Weights of a small model that answers yes/no questions on an image's attributes: batches of 128, trained on telescope images of galaxies (Galaxy Zoo DECaLS).
Rows from block 2 of the fusion encoder, named by matrix and row number. Rows with one number belong to one neuron. Each number is 200 + 40 x the weight over its row's rms, rounded and kept within 0 to 999. All counts start at 0. After the name is the row's rms in percent of the matrix's.
# fc1: MLP up (fusion_encoder.blocks.2.mlp.fc1.weight, 1536x384), inputs 0-127
# fc2: MLP down (fusion_encoder.blocks.2.mlp.fc2.weight, 384x1536, transposed), outputs 0-127
fc1.1064,102,222,163,211,198,189,196,170,240,212,130,251,215,271,186,219,201,165,142,242,173,221,175,139,203,225,152,229,194,146,206,164,216,179,214,119,234,254,191,204,142,191,217,218,158,192,206,209,246,241,119,171,226,256,146,221,241,193,218,206,206,191,191,241,123,225,225,119,149,208,208,154,169,197,255,159,224,180,177,183,195,203,225,123,195,248,248,197,174,146,162,228,226,239,146,221,176,207,130,271,245,227,157,107,302,217,182,114,183,237,194,177,227,222,196,178,219,256,194,195,208,213,284,237,180,161,138,245,216
fc1.1065,090,227,168,212,163,157,227,207,136,261,219,196,205,182,244,227,162,262,181,204,194,174,225,211,171,167,129,170,203,213,193,293,213,117,310,220,241,158,208,215,246,185,169,192,190,195,184,211,115,188,191,228,146,237,186,185,175,243,195,201,214,170,231,229,157,212,202,225,117,215,180,233,254,210,139,209,174,142,194,201,172,146,275,185,138,248,261,170,238,171,201,219,182,242,166,294,122,185,167,175,235,214,245,118,165,196,187,261,167,267,294,201,145,215,227,201,181,158,226,124,154,246,132,166,129,254,181,255,189
fc1.1066,107,259,246,167,244,229,201,228,207,191,205,233,248,192,245,196,189,204,266,153,216,170,185,259,211,183,226,198,174,162,134,262,213,204,150,177,196,262,168,249,133,224,126,211,250,245,311,181,172,158,231,202,147,169,238,225,186,239,238,226,254,209,195,150,241,166,128,166,167,235,163,228,284,193,202,201,163,153,195,267,161,155,203,146,186,208,185,194,223,172,213,129,226,171,184,240,248,153,242,189,293,145,195,192,191,230,193,152,209,195,220,176,182,124,215,267,213,176,230,266,225,180,156,233,188,224,246,239,191
fc1.1067,102,131,162,257,244,187,132,230,227,225,178,205,214,152,194,153,215,180,200,198,105,148,172,143,221,186,230,230,213,254,113,173,160,205,202,215,152,247,250,165,172,220,255,184,295,239,205,171,155,226,218,223,150,194,183,222,175,208,217,183,178,182,233,205,212,167,178,180,247,190,154,225,218,140,229,185,217,147,224,224,175,270,157,166,150,177,228,179,186,228,172,287,233,153,233,230,164,191,245,233,178,174,219,181,211,274,235,234,189,197,241,275,192,187,209,195,261,231,170,187,187,225,166,194,161,120,167,217,223
fc1.1068,098,139,200,184,205,176,235,180,199,244,223,232,122,187,202,227,190,238,171,192,159,197,197,209,200,187,142,234,211,89,204,265,215,148,196,142,196,287,240,197,201,264,189,181,207,123,204,189,229,209,203,188,165,270,263,189,89,122,123,171,203,229,219,238,184,120,209,254,183,240,194,156,212,139,199,157,226,299,220,170,207,160,120,193,207,202,228,222,228,93,199,130,245,238,231,196,191,257,221,203,174,188,200,170,160,133,178,182,154,225,181,162,227,240,256,170,184,254,214,253,154,229,176,232,128,216,228,223,200
fc1.1069,096,205,175,215,136,230,161,287,246,241,243,271,207,225,197,202,195,260,218,251,193,205,201,214,218,162,248,172,198,150,219,184,176,171,223,235,209,215,197,286,249,183,186,173,226,208,187,124,194,205,199,242,205,160,127,184,221,191,214,234,164,182,191,211,174,222,138,165,197,208,160,250,173,145,207,202,223,204,152,200,258,178,119,144,232,222,259,244,197,193,156,207,157,194,203,160,169,268,227,218,199,236,190,231,111,208,214,172,251,208,178,162,216,222,161,133,176,185,152,201,159,157,269,241,206,283,180,169,127
fc1.1070,096,272,158,270,265,207,179,169,197,208,159,244,207,224,232,226,142,233,179,227,219,180,171,203,153,219,179,212,272,160,141,134,218,229,201,206,172,192,168,202,232,143,155,148,190,180,220,155,153,136,208,203,210,169,250,156,141,232,258,174,228,192,249,238,179,159,169,234,200,209,166,250,239,150,122,204,208,154,190,236,220,252,189,193,278,159,245,168,188,164,134,180,179,270,251,253,169,141,246,257,201,168,179,144,135,156,191,149,243,288,239,239,215,159,243,147,235,192,155,166,152,265,184,189,222,185,198,310,237
fc1.1071,098,199,208,212,197,194,221,233,198,132,205,199,120,192,211,156,248,200,140,221,199,185,226,255,337,215,201,157,145,256,240,212,191,200,172,186,259,194,182,155,208,172,203,188,191,179,194,203,172,195,173,251,198,197,219,132,232,213,237,194,196,250,263,167,208,188,308,263,201,259,253,160,185,219,155,198,157,218,215,253,153,107,238,199,147,154,197,224,184,195,215,212,165,253,167,242,202,165,271,200,211,228,202,231,129,198,211,204,136,240,295,185,160,209,184,205,213,126,95,191,187,281,213,209,200,66,217,245,201
fc1.1072,098,232,218,284,169,171,212,145,174,201,163,161,238,181,147,159,254,156,219,203,221,182,261,224,182,187,179,221,166,233,151,193,251,168,226,165,215,272,200,242,200,206,189,189,146,176,165,212,222,206,197,229,243,220,220,134,172,176,221,245,196,169,225,158,224,211,169,270,212,255,216,266,165,228,186,267,183,227,275,68,267,178,172,150,228,222,244,187,239,129,248,156,233,228,197,161,184,209,179,207,175,258,191,212,156,174,171,183,278,169,258,202,226,172,183,200,186,241,152,251,186,268,200,188,169,283,255,244,160
fc1.1073,092,131,199,186,278,220,231,196,274,216,229,230,224,191,216,248,218,142,196,236,200,163,154,161,245,243,147,246,179,223,196,257,231,246,225,184,198,186,176,179,245,159,105,205,190,173,193,203,194,227,199,195,177,218,186,202,206,220,225,140,231,234,160,239,144,250,222,238,148,145,207,196,169,253,234,273,218,217,154,278,165,190,134,114,217,163,196,166,154,200,235,164,183,246,159,203,208,213,211,186,236,185,177,133,161,189,190,240,176,135,203,169,152,210,219,196,211,172,161,170,154,167,242,131,200,237,136,266,218
fc1.1074,097,155,188,169,299,135,192,210,231,320,193,262,249,222,154,200,212,175,232,157,236,208,251,186,229,176,220,276,231,165,206,207,185,125,249,215,190,215,193,154,241,233,191,144,180,126,265,217,135,147,141,253,187,171,171,229,247,194,261,138,158,191,207,190,163,232,242,144,183,248,280,214,182,208,184,263,154,236,194,204,225,115,166,209,281,198,179,234,163,237,145,178,157,242,214,219,209,253,123,202,262,177,145,161,179,165,192,197,288,186,154,130,212,177,158,157,178,231,230,165,210,265,114,237,151,207,127,259,190
fc1.1075,092,271,196,217,256,173,236,272,199,277,171,166,113,151,152,135,138,268,199,183,172,143,193,208,229,148,235,176,202,230,217,155,195,217,240,216,157,220,265,139,258,248,189,261,177,161,236,210,249,195,235,234,203,178,235,232,198,152,190,261,199,225,207,146,202,121,248,219,142,192,269,217,219,223,190,206,263,217,229,229,241,146,211,153,197,187,188,202,172,222,152,189,241,281,124,220,190,191,187,193,161,216,117,196,173,270,169,185,268,250,179,206,195,207,178,130,174,220,190,177,279,223,226,174,241,189,166,197,214
fc1.1076,096,154,224,237,213,204,136,169,219,172,223,172,197,256,167,244,198,196,82,215,214,144,218,141,245,247,239,181,137,229,198,171,213,192,236,211,248,184,144,226,181,249,219,195,134,215,204,222,204,207,228,218,184,99,210,261,120,235,269,239,205,191,144,204,198,171,134,167,221,248,226,193,188,171,190,235,216,233,247,170,176,221,159,185,198,169,270,190,149,300,262,140,167,206,251,226,203,178,182,155,228,139,193,265,138,217,222,139,268,187,221,184,211,189,183,256,82,183,189,225,173,265,228,219,206,211,202,220,149
fc1.1077,097,188,123,215,227,225,242,217,114,195,235,200,183,235,159,149,201,239,178,239,171,193,175,196,159,120,206,217,148,103,250,162,195,199,246,209,193,159,201,252,246,252,224,131,189,238,220,146,224,182,272,214,193,121,173,209,192,181,201,177,219,227,205,166,194,235,186,145,156,214,139,215,257,229,154,285,109,175,240,172,266,223,172,206,280,248,173,174,93,201,170,222,191,218,184,185,213,191,169,232,202,228,219,258,231,155,198,206,146,209,204,182,143,118,216,202,210,277,257,173,195,151,200,183,220,204,227,214,164
fc1.1078,093,178,129,259,252,216,235,200,247,178,209,130,206,244,210,264,218,236,214,204,231,270,202,194,128,142,212,181,200,189,148,122,193,215,215,187,205,167,268,217,190,130,201,175,230,221,146,175,260,169,237,180,153,196,163,283,136,188,259,211,220,221,229,163,201,129,220,187,196,201,166,181,178,175,171,166,200,175,175,203,215,191,223,169,256,241,267,223,215,190,167,189,186,207,143,190,226,180,281,188,210,204,208,240,162,174,145,215,299,173,270,199,264,259,218,212,175,190,254,163,189,197,149,226,220,249,248,205,184
fc1.1079,102,130,220,197,255,175,177,157,217,247,254,185,148,184,185,209,183,206,173,186,183,197,148,181,127,213,209,160,126,222,207,212,152,159,228,290,182,217,195,146,182,191,202,213,189,252,212,170,186,208,236,229,222,160,225,196,146,166,271,259,170,166,234,215,193,236,201,303,204,245,261,204,232,171,213,162,240,164,222,192,191,185,231,165,168,150,247,273,249,184,268,153,187,258,234,246,195,191,297,236,151,183,229,251,174,221,209,150,319,206,236,217,154,153,144,151,178,226,250,246,143,263,196,231,174,160,251,268,164
fc1.1080,097,192,228,214,181,177,288,245,239,176,219,156,208,278,183,248,224,194,209,264,222,219,183,137,246,128,227,197,218,145,239,322,189,197,191,196,189,210,205,172,180,168,231,155,224,222,163,149,177,237,214,305,249,184,249,248,185,236,209,196,133,204,213,227,174,180,219,145,139,211,203,212,136,153,247,197,225,171,196,230,198,136,149,171,267,201,281,186,180,201,199,187,173,217,162,189,179,212,242,211,206,165,170,200,190,179,160,208,225,182,200,73,180,149,220,168,219,247,166,176,121,172,275,200,220,252,196,163,187
fc1.1081,097,188,210,204,220,255,230,201,207,187,173,223,113,183,216,201,172,217,242,211,189,198,212,110,231,173,271,260,214,163,199,188,203,270,272,164,196,168,232,198,188,171,231,225,212,123,249,236,200,207,226,239,207,149,185,155,227,182,273,189,202,221,206,234,218,109,227,202,173,256,191,245,120,201,215,324,138,199,197,233,236,239,177,204,241,140,233,152,228,224,104,203,228,140,129,265,155,222,277,270,205,166,188,133,267,234,193,208,232,121,253,169,197,187,176,144,192,182,155,215,95,189,192,184,170,189,208,279,210
fc1.1082,097,152,233,222,221,130,208,138,243,151,231,242,220,170,238,160,215,198,154,221,225,230,154,149,158,282,143,254,216,252,154,208,187,168,200,169,170,188,285,152,222,214,273,105,210,165,230,187,211,186,115,197,243,209,178,128,228,203,191,212,221,166,198,192,310,209,235,162,255,126,232,199,227,75,203,179,179,243,206,236,255,196,287,274,210,213,262,217,248,171,141,216,272,225,220,180,265,206,189,217,276,191,181,154,232,229,248,191,178,176,231,176,234,138,188,179,254,173,187,174,216,225,137,229,172,197,198,195,196
fc1.1083,099,201,227,234,279,242,151,215,198,153,219,182,254,279,212,178,207,224,158,186,213,201,212,223,174,200,144,239,197,202,252,226,266,204,188,193,229,149,286,205,196,195,238,258,215,161,254,194,267,228,205,233,162,111,230,210,213,218,237,192,242,198,206,172,270,234,164,180,204,227,218,205,115,309,183,224,150,197,119,176,219,178,163,215,217,201,270,183,182,167,115,164,196,216,245,206,283,257,179,179,192,172,228,226,211,111,172,211,284,198,183,186,89,176,224,200,262,168,207,211,226,152,204,242,160,238,211,165,118
fc1.1084,097,235,261,145,230,158,165,122,157,221,243,199,218,203,244,182,118,234,213,155,237,229,239,216,224,139,144,213,196,199,165,216,191,183,245,159,193,167,177,252,134,152,169,170,208,126,229,187,142,170,152,201,141,230,210,187,229,163,247,191,239,183,123,177,206,192,204,178,162,191,195,159,176,249,134,291,149,165,217,175,248,172,149,122,174,233,242,171,132,189,225,220,169,243,259,229,199,191,310,205,156,171,192,162,213,133,171,205,221,207,210,169,253,214,213,167,210,231,190,202,203,139,193,260,170,186,266,164,271
fc1.1085,099,232,165,226,146,249,235,199,181,264,215,209,197,208,196,215,171,201,184,237,222,118,188,190,156,161,177,248,182,209,176,200,225,197,223,234,234,141,232,232,208,164,152,192,146,179,183,203,241,200,192,214,201,258,190,211,220,264,177,216,166,195,189,160,209,189,167,163,171,188,231,224,225,161,206,220,162,210,191,253,196,200,227,211,257,189,235,166,243,139,146,170,219,220,150,190,145,200,187,166,257,219,218,104,277,229,207,212,214,224,197,133,210,218,146,198,272,203,256,213,161,119,231,228,229,207,209,248,173
fc1.1086,103,169,130,174,233,169,177,239,166,182,192,203,145,197,154,209,202,220,163,276,212,160,226,266,253,203,183,124,227,223,138,145,235,178,185,214,188,242,272,161,177,187,204,172,221,268,257,212,185,201,223,233,243,92,141,169,217,266,236,211,259,197,124,237,225,190,153,267,195,185,191,177,239,186,258,193,200,141,203,240,208,199,230,158,186,147,247,244,180,94,192,242,195,207,173,336,200,177,226,270,227,104,265,161,178,243,138,175,196,222,104,168,233,273,216,201,255,164,134,206,237,187,164,196,247,216,157,162,159
fc1.1087,102,163,144,234,234,209,192,276,207,210,277,193,246,230,166,295,232,227,253,233,165,220,227,223,177,184,81,254,185,206,195,295,168,291,211,211,190,148,181,164,210,261,179,199,200,188,157,294,172,223,227,187,83,214,160,210,217,185,209,157,188,187,179,206,276,200,196,168,263,247,131,215,134,196,147,200,157,224,156,133,165,203,198,153,211,225,230,150,204,224,192,203,206,233,221,214,168,193,239,287,162,219,207,213,208,166,171,171,250,182,246,109,193,175,172,168,222,205,219,201,200,197,151,164,183,242,178,225,171
fc1.1088,091,183,212,157,258,175,212,183,264,228,180,273,240,321,175,247,191,176,153,264,173,147,153,101,124,213,197,262,186,140,195,227,212,186,225,247,126,226,185,130,177,158,211,199,180,270,216,151,237,135,238,250,180,260,240,196,168,198,183,223,242,187,120,240,188,182,184,206,169,285,181,233,212,177,137,267,198,208,240,184,214,288,150,229,143,225,182,153,225,205,213,218,167,254,178,211,255,288,184,164,155,266,205,222,142,181,203,170,253,182,242,202,127,120,167,214,161,247,215,224,238,209,222,141,197,257,280,294,251
fc1.1089,095,187,257,221,241,166,166,200,181,241,246,256,294,148,208,209,189,203,222,195,213,217,180,244,222,277,175,190,199,128,213,98,219,187,243,116,164,147,98,166,208,185,190,208,185,249,173,223,175,179,204,247,104,168,231,127,262,214,252,243,182,169,198,186,140,174,232,155,145,204,191,251,181,193,87,313,218,245,117,241,207,200,168,189,197,169,229,242,185,159,149,216,261,216,242,240,228,206,173,232,224,179,213,229,168,143,212,262,247,266,196,232,125,216,188,291,170,224,234,153,201,173,205,230,241,90,164,326,150
fc1.1090,098,248,259,308,232,135,202,171,215,233,325,223,186,192,186,126,221,234,167,253,219,195,197,260,201,244,201,219,228,167,197,269,194,140,215,78,145,175,213,196,201,176,271,154,222,181,214,244,194,159,181,215,160,253,284,102,173,170,213,121,236,222,210,257,177,203,152,209,247,236,165,225,171,208,166,251,293,191,250,211,244,196,236,131,192,199,256,215,215,158,270,163,172,209,253,168,109,227,196,217,243,207,228,210,201,193,189,250,166,186,210,169,216,182,138,206,186,191,238,224,211,221,230,241,223,253,218,239,175
fc2.1064,080,210,178,178,176,226,189,145,186,231,226,203,226,213,256,207,168,156,141,207,278,253,243,247,251,198,203,248,221,194,213,225,247,277,189,147,172,207,264,228,186,186,174,274,116,187,161,185,203,141,164,130,241,221,248,199,213,184,209,136,164,196,206,209,207,137,157,167,219,143,265,196,204,140,237,193,194,174,186,217,217,213,214,156,251,165,212,201,188,212,270,168,190,125,228,144,202,179,238,212,217,193,212,146,205,139,212,214,194,157,247,213,135,281,147,196,224,175,164,225,174,192,271,176,166,272,172,221,230
fc2.1065,032,260,184,185,174,220,221,274,219,167,137,203,133,243,184,201,201,201,227,199,220,196,153,179,200,185,210,129,206,229,169,190,202,215,157,264,192,204,239,238,191,207,242,194,152,170,179,251,191,167,215,236,229,185,284,209,234,187,214,149,225,207,246,191,217,248,183,207,218,140,155,222,174,155,193,164,215,176,198,257,179,190,199,135,180,257,224,193,162,220,95,231,232,92,232,209,156,231,216,184,232,169,225,106,136,213,273,169,137,299,244,132,108,223,218,174,247,173,198,169,157,186,276,153,233,228,198,221,187
fc2.1066,191,236,216,160,232,223,244,187,154,209,206,240,282,159,221,156,177,189,231,230,199,236,142,224,132,173,158,232,179,183,193,213,199,216,170,169,156,256,268,218,144,150,212,244,239,166,237,185,110,152,221,214,188,193,239,304,253,156,236,244,244,169,217,204,337,226,173,188,240,202,167,224,211,202,249,214,192,235,237,268,226,235,246,119,170,241,194,173,212,219,207,201,146,186,221,203,198,270,229,253,156,211,181,240,250,155,195,283,160,188,195,263,200,130,164,246,165,192,212,220,170,251,171,215,208,157,226,276,193
fc2.1067,100,159,169,163,228,197,167,181,184,187,175,127,216,168,110,217,186,181,254,226,242,218,162,267,185,223,212,220,220,196,158,186,163,202,127,198,275,170,289,219,246,177,214,194,151,253,267,220,264,209,156,153,227,238,256,216,241,211,173,175,248,266,142,242,165,226,172,173,171,242,246,189,250,145,210,218,184,192,173,247,189,179,114,159,206,181,274,173,179,168,208,268,249,235,198,226,169,158,145,199,204,230,215,230,215,219,203,201,223,210,182,259,167,148,189,162,249,134,166,182,214,258,121,204,215,195,190,186,192
fc2.1068,096,193,253,213,208,177,242,164,230,227,245,206,205,239,226,158,220,205,225,260,199,182,185,246,277,192,198,160,153,192,172,255,126,188,204,245,129,200,206,249,282,258,274,132,184,247,118,227,270,210,163,188,184,248,153,184,144,200,229,230,229,258,208,154,148,233,258,139,222,172,162,226,194,148,166,251,161,233,228,139,223,232,150,199,130,320,196,232,200,186,191,229,216,190,155,254,222,178,200,204,224,133,198,177,208,172,197,153,184,168,140,239,247,143,259,193,152,282,179,203,135,249,159,177,212,193,138,200,174
fc2.1069,122,133,212,254,232,143,207,224,203,140,158,195,204,245,173,204,212,280,223,167,172,214,248,172,266,181,94,233,161,257,248,190,223,184,209,180,227,158,169,224,155,203,260,199,141,242,239,254,143,257,159,222,187,172,151,176,92,194,213,191,170,213,183,178,167,192,137,176,216,197,196,187,262,256,136,123,219,292,244,220,136,154,183,192,167,160,138,205,249,165,129,120,155,188,234,242,187,254,231,168,165,198,173,195,234,203,103,246,151,268,192,214,193,250,222,198,244,209,216,214,230,220,245,235,160,225,193,171,238
fc2.1070,048,176,212,223,177,200,255,174,204,235,232,299,152,297,239,214,174,219,229,186,192,238,246,292,168,144,214,163,83,152,230,194,275,170,225,224,243,262,133,230,220,145,218,205,215,165,211,194,223,188,226,166,203,226,189,170,120,210,166,220,190,130,173,211,162,210,199,232,157,155,191,224,241,170,183,220,229,218,208,223,250,199,273,240,141,174,191,194,215,142,189,201,119,181,238,191,242,252,149,230,175,162,231,189,259,174,173,179,203,173,156,232,177,205,225,147,164,200,210,214,180,165,130,200,245,223,239,195,284
fc2.1071,057,202,173,260,107,204,235,243,177,162,164,171,147,175,222,186,244,233,221,199,222,233,203,220,224,125,163,201,207,251,222,210,179,229,190,273,189,157,242,145,227,181,230,206,272,192,268,179,163,211,169,184,222,154,187,225,144,278,236,233,222,160,242,185,152,215,243,209,218,156,187,117,214,186,155,248,231,110,228,146,186,173,203,227,174,157,190,307,213,175,216,190,185,188,89,292,218,191,211,186,187,180,184,195,200,158,187,169,127,200,204,201,121,272,209,205,191,172,157,94,136,236,237,228,208,254,210,160,238
fc2.1072,027,236,190,231,192,161,149,231,279,163,203,211,203,201,168,276,231,189,207,199,222,189,297,221,230,213,209,151,235,253,210,187,218,216,233,153,232,225,179,243,208,188,183,183,238,183,253,154,219,231,266,224,166,202,187,134,215,171,125,176,174,151,183,255,199,132,155,196,206,132,225,194,216,246,182,245,165,171,289,181,234,136,213,172,188,173,242,154,153,198,214,201,273,187,264,126,227,169,199,222,103,206,189,208,159,76,217,162,270,201,193,264,186,126,197,172,237,219,188,182,229,264,188,202,138,194,222,221,246
fc2.1073,014,214,178,195,205,181,122,131,247,244,146,239,212,252,170,200,227,184,202,182,259,164,133,210,201,208,234,163,193,126,184,217,256,131,211,231,137,177,190,112,189,237,186,215,277,209,208,242,163,169,215,185,203,223,294,200,221,169,188,107,269,203,143,165,204,295,149,200,197,127,183,191,98,227,168,220,166,253,208,179,253,138,217,206,215,252,287,170,196,157,206,157,157,193,173,215,184,180,187,205,201,168,140,272,196,159,138,252,226,194,225,124,154,180,113,223,209,211,248,122,127,201,202,185,164,238,168,79,234
fc2.1074,067,186,212,92,160,188,152,220,180,216,172,237,192,208,219,257,238,221,219,241,178,255,304,201,188,148,153,254,176,179,170,164,176,223,258,194,212,238,201,272,152,145,249,196,159,126,255,234,184,184,157,119,220,226,208,157,270,174,193,191,140,218,212,237,183,221,236,158,210,198,139,211,257,185,175,195,179,201,185,208,220,180,224,179,280,198,244,218,198,185,227,160,236,132,201,182,238,162,167,133,169,216,181,209,175,197,197,214,160,150,139,219,293,268,163,212,190,193,205,161,174,180,224,177,239,166,170,253,176
fc2.1075,084,248,182,181,246,156,205,185,208,275,169,76,231,195,175,230,180,155,230,227,214,157,154,202,214,242,265,255,271,170,172,154,246,164,248,121,215,155,233,185,203,226,174,191,255,192,159,274,199,243,178,239,151,172,187,167,254,201,213,197,199,135,162,221,209,182,206,208,186,270,206,183,186,188,93,152,188,185,189,160,160,140,214,224,221,150,214,256,231,277,197,199,241,196,130,143,266,176,152,131,220,191,151,127,184,188,217,166,162,193,116,100,174,174,195,211,177,155,203,194,224,271,225,256,215,152,152,195,172
fc2.1076,126,138,178,194,166,186,189,176,230,242,139,214,258,234,189,176,203,188,187,242,225,179,262,143,186,288,189,286,140,240,164,168,192,235,179,145,226,232,134,171,200,244,206,172,221,178,221,185,200,173,264,194,128,154,205,243,224,176,141,195,135,178,184,213,138,190,180,192,227,172,176,202,253,214,244,232,227,246,225,174,231,245,205,173,219,177,256,158,185,178,250,196,159,251,242,192,173,115,275,194,208,203,259,269,207,174,47,190,145,224,239,179,231,168,180,195,196,208,181,144,195,211,214,253,117,198,210,243,188
fc2.1077,087,246,204,180,221,220,172,191,172,209,131,95,206,208,193,202,117,206,187,197,200,153,161,238,219,189,170,188,130,211,205,250,162,177,249,167,214,229,180,248,176,186,230,158,299,241,204,243,185,155,191,193,206,171,228,187,199,206,220,160,213,227,206,149,175,167,150,240,232,188,160,149,191,243,179,234,223,111,219,233,137,219,178,223,249,210,257,207,192,186,186,160,149,205,208,170,219,148,319,192,247,153,181,195,219,213,329,171,163,249,218,192,110,231,161,116,217,90,163,217,200,181,232,260,206,222,195,211,179
fc2.1078,046,250,142,170,176,237,212,198,186,273,105,188,124,270,198,196,141,155,224,166,249,236,218,252,136,211,191,160,154,236,171,253,232,212,190,234,205,259,181,265,219,167,138,164,203,179,168,178,203,155,255,154,221,186,116,251,246,148,214,133,233,238,201,267,198,197,188,155,154,251,212,278,172,217,218,168,218,140,237,230,248,239,181,154,185,146,172,193,220,199,194,192,217,228,245,155,196,176,190,127,208,187,178,216,222,178,190,205,259,173,235,157,248,207,215,241,184,211,100,157,131,178,183,170,170,186,250,215,168
fc2.1079,100,121,182,236,124,186,143,199,168,174,164,141,250,180,171,83,201,262,152,206,128,223,186,185,203,139,192,235,137,168,233,164,170,199,285,145,248,370,199,186,249,191,149,217,200,200,214,130,213,135,187,253,150,210,190,203,191,276,186,164,221,210,280,180,174,144,200,206,150,217,111,215,163,187,178,197,215,157,200,170,258,240,220,220,191,196,216,180,225,238,217,213,189,277,225,253,171,245,243,215,156,171,197,191,213,157,175,173,176,205,165,188,149,196,213,189,186,141,281,241,205,175,233,186,184,202,188,258,243
fc2.1080,122,205,195,237,236,178,162,267,207,233,215,159,208,237,215,277,164,152,249,243,245,153,216,259,178,166,196,234,227,207,168,237,164,197,222,194,230,145,217,226,180,113,202,229,177,203,145,206,263,216,206,239,183,166,221,268,210,111,286,202,237,280,138,172,220,103,172,154,243,147,194,231,134,207,181,227,313,183,236,283,187,217,101,206,127,243,146,230,152,173,244,246,252,173,206,233,197,202,192,199,225,190,187,207,163,258,196,198,193,184,228,251,156,234,216,191,235,140,133,186,231,158,236,179,156,261,150,124,224
fc2.1081,077,210,299,234,186,181,153,201,164,237,282,283,175,117,133,192,175,232,227,236,196,148,206,142,197,156,227,179,210,180,241,172,163,239,208,158,175,303,178,211,306,170,196,208,199,182,232,258,175,147,160,199,151,225,139,205,203,201,180,100,218,248,263,222,125,193,230,177,168,249,157,243,217,218,210,244,169,213,270,173,196,212,225,165,256,142,188,192,217,227,197,213,162,249,174,209,129,75,223,195,197,149,176,248,208,234,279,218,261,189,169,225,213,256,158,163,252,178,219,178,241,234,232,177,246,159,266,136,200
fc2.1082,114,208,209,192,205,152,224,206,208,288,277,166,176,224,181,99,147,222,214,208,215,159,202,203,191,142,253,243,177,196,181,181,261,171,214,189,223,258,225,218,194,228,287,192,185,262,135,165,208,194,249,179,221,226,188,209,127,119,162,250,177,198,156,251,203,115,167,192,265,178,155,231,226,146,160,243,234,142,176,175,133,140,234,326,138,177,193,173,226,225,161,176,153,209,118,179,203,184,183,197,254,198,241,206,227,141,246,151,269,118,216,206,207,178,221,195,179,278,236,188,134,183,229,173,256,135,217,144,223
fc2.1083,151,195,246,211,260,240,221,181,151,154,188,228,125,217,191,254,248,230,221,157,166,213,120,242,155,286,155,184,240,155,248,268,168,178,132,106,203,196,196,151,299,169,173,213,209,148,176,155,141,167,241,172,225,276,240,230,268,186,194,225,173,201,208,208,169,226,217,169,136,138,199,174,242,227,159,227,206,240,243,204,244,182,171,187,184,214,153,274,188,220,147,196,213,229,281,207,252,244,171,207,237,178,226,162,192,169,147,246,168,147,221,227,241,168,199,224,232,232,163,253,239,167,219,156,215,157,236,189,204
fc2.1084,045,237,195,187,172,221,234,209,218,146,158,147,207,220,150,165,237,267,205,202,177,214,181,231,177,117,252,148,247,159,141,152,210,186,143,270,227,230,226,227,217,218,200,140,195,227,213,127,159,188,175,298,217,232,255,153,138,130,208,186,203,186,150,162,247,157,182,154,147,203,182,196,224,308,212,239,237,218,245,186,203,216,81,192,188,247,228,260,263,167,196,258,161,146,240,241,167,221,128,186,224,190,164,261,180,157,233,206,212,233,201,230,188,227,218,158,211,217,133,177,226,180,162,135,200,181,184,236,214
fc2.1085,008,189,218,214,299,152,230,224,208,193,153,280,210,233,248,251,184,232,204,206,189,126,157,148,195,206,202,260,213,158,242,187,196,123,117,304,249,173,240,211,197,197,180,271,191,187,188,239,208,216,259,200,220,196,244,128,190,273,182,204,147,151,228,139,182,218,204,286,192,250,125,181,195,183,169,210,253,222,204,252,179,210,315,191,201,114,184,124,239,194,149,211,219,175,224,152,164,233,179,198,114,203,130,207,320,175,137,211,228,184,159,223,238,195,182,232,237,215,203,134,209,157,200,147,297,188,165,195,161
fc2.1086,093,256,168,188,202,263,189,216,286,156,197,192,101,197,224,169,234,92,209,169,217,158,203,286,239,184,228,168,227,177,255,205,168,142,264,251,129,199,180,136,237,176,205,203,134,247,225,198,249,226,113,289,182,181,173,166,155,201,224,183,210,139,230,228,228,222,185,200,225,207,180,147,156,229,245,185,190,219,173,261,209,181,223,181,285,227,200,188,140,184,176,214,233,154,132,197,178,197,266,149,239,168,230,170,170,242,150,202,196,222,233,219,233,146,208,194,135,224,56,218,192,197,191,237,222,264,225,225,152
fc2.1087,118,221,182,256,136,219,201,202,205,219,200,177,268,226,194,160,227,267,154,204,208,126,204,154,211,223,232,207,119,138,183,157,204,189,204,216,168,263,235,246,174,145,139,189,226,281,266,166,274,200,222,248,223,150,189,243,230,171,192,179,267,194,242,93,232,200,245,263,140,194,134,176,212,239,264,129,151,238,267,243,204,181,201,139,186,206,221,185,232,192,172,185,154,213,205,166,184,215,227,200,204,140,226,148,139,201,201,206,235,147,190,259,238,182,177,181,211,239,199,247,203,213,176,190,285,206,173,197,240
fc2.1088,055,184,171,129,212,209,232,196,187,159,185,186,204,305,103,133,128,186,224,184,280,163,120,212,191,253,113,201,201,148,254,256,202,245,212,232,254,197,223,195,200,191,234,218,130,233,184,185,201,168,224,218,197,231,225,235,214,247,198,168,188,289,151,256,235,274,214,174,208,144,215,185,238,155,179,184,243,260,255,177,168,188,215,221,121,166,167,236,135,233,162,155,163,208,215,195,238,268,238,187,217,207,200,222,149,236,118,160,148,247,173,293,204,171,241,240,196,229,227,185,182,204,233,154,177,255,234,175,173
fc2.1089,055,179,235,205,299,180,191,156,228,185,142,258,206,135,222,155,142,129,256,190,234,167,176,201,270,160,218,222,232,264,193,149,156,253,234,202,230,226,114,213,188,221,159,251,263,303,183,144,162,180,188,153,196,161,217,206,261,175,125,221,203,196,198,189,207,199,265,130,255,264,181,225,110,170,230,198,243,232,222,206,119,206,232,198,221,173,222,235,165,171,202,59,188,204,140,228,240,198,224,161,197,157,206,238,277,164,212,198,258,205,165,265,200,239,167,269,167,184,190,180,202,171,177,236,215,142,172,224,233
fc2.1090,141,200,174,162,196,214,145,177,176,192,263,220,156,240,220,136,171,199,184,272,210,197,282,136,197,300,202,186,197,230,284,206,253,225,250,215,182,136,216,173,221,247,207,293,203,146,189,228,207,205,194,210,183,161,213,195,168,240,202,209,269,166,237,234,221,181,225,150,225,132,167,241,194,235,248,207,134,237,208,167,177,221,278,160,171,162,188,227,154,194,222,210,135,191,166,195,202,200,202,267,152,127,200,187,208,250,241,211,220,208,209,210,173,265,178,200,242,95,186,166,227,196,290,191,168,147,229,113,111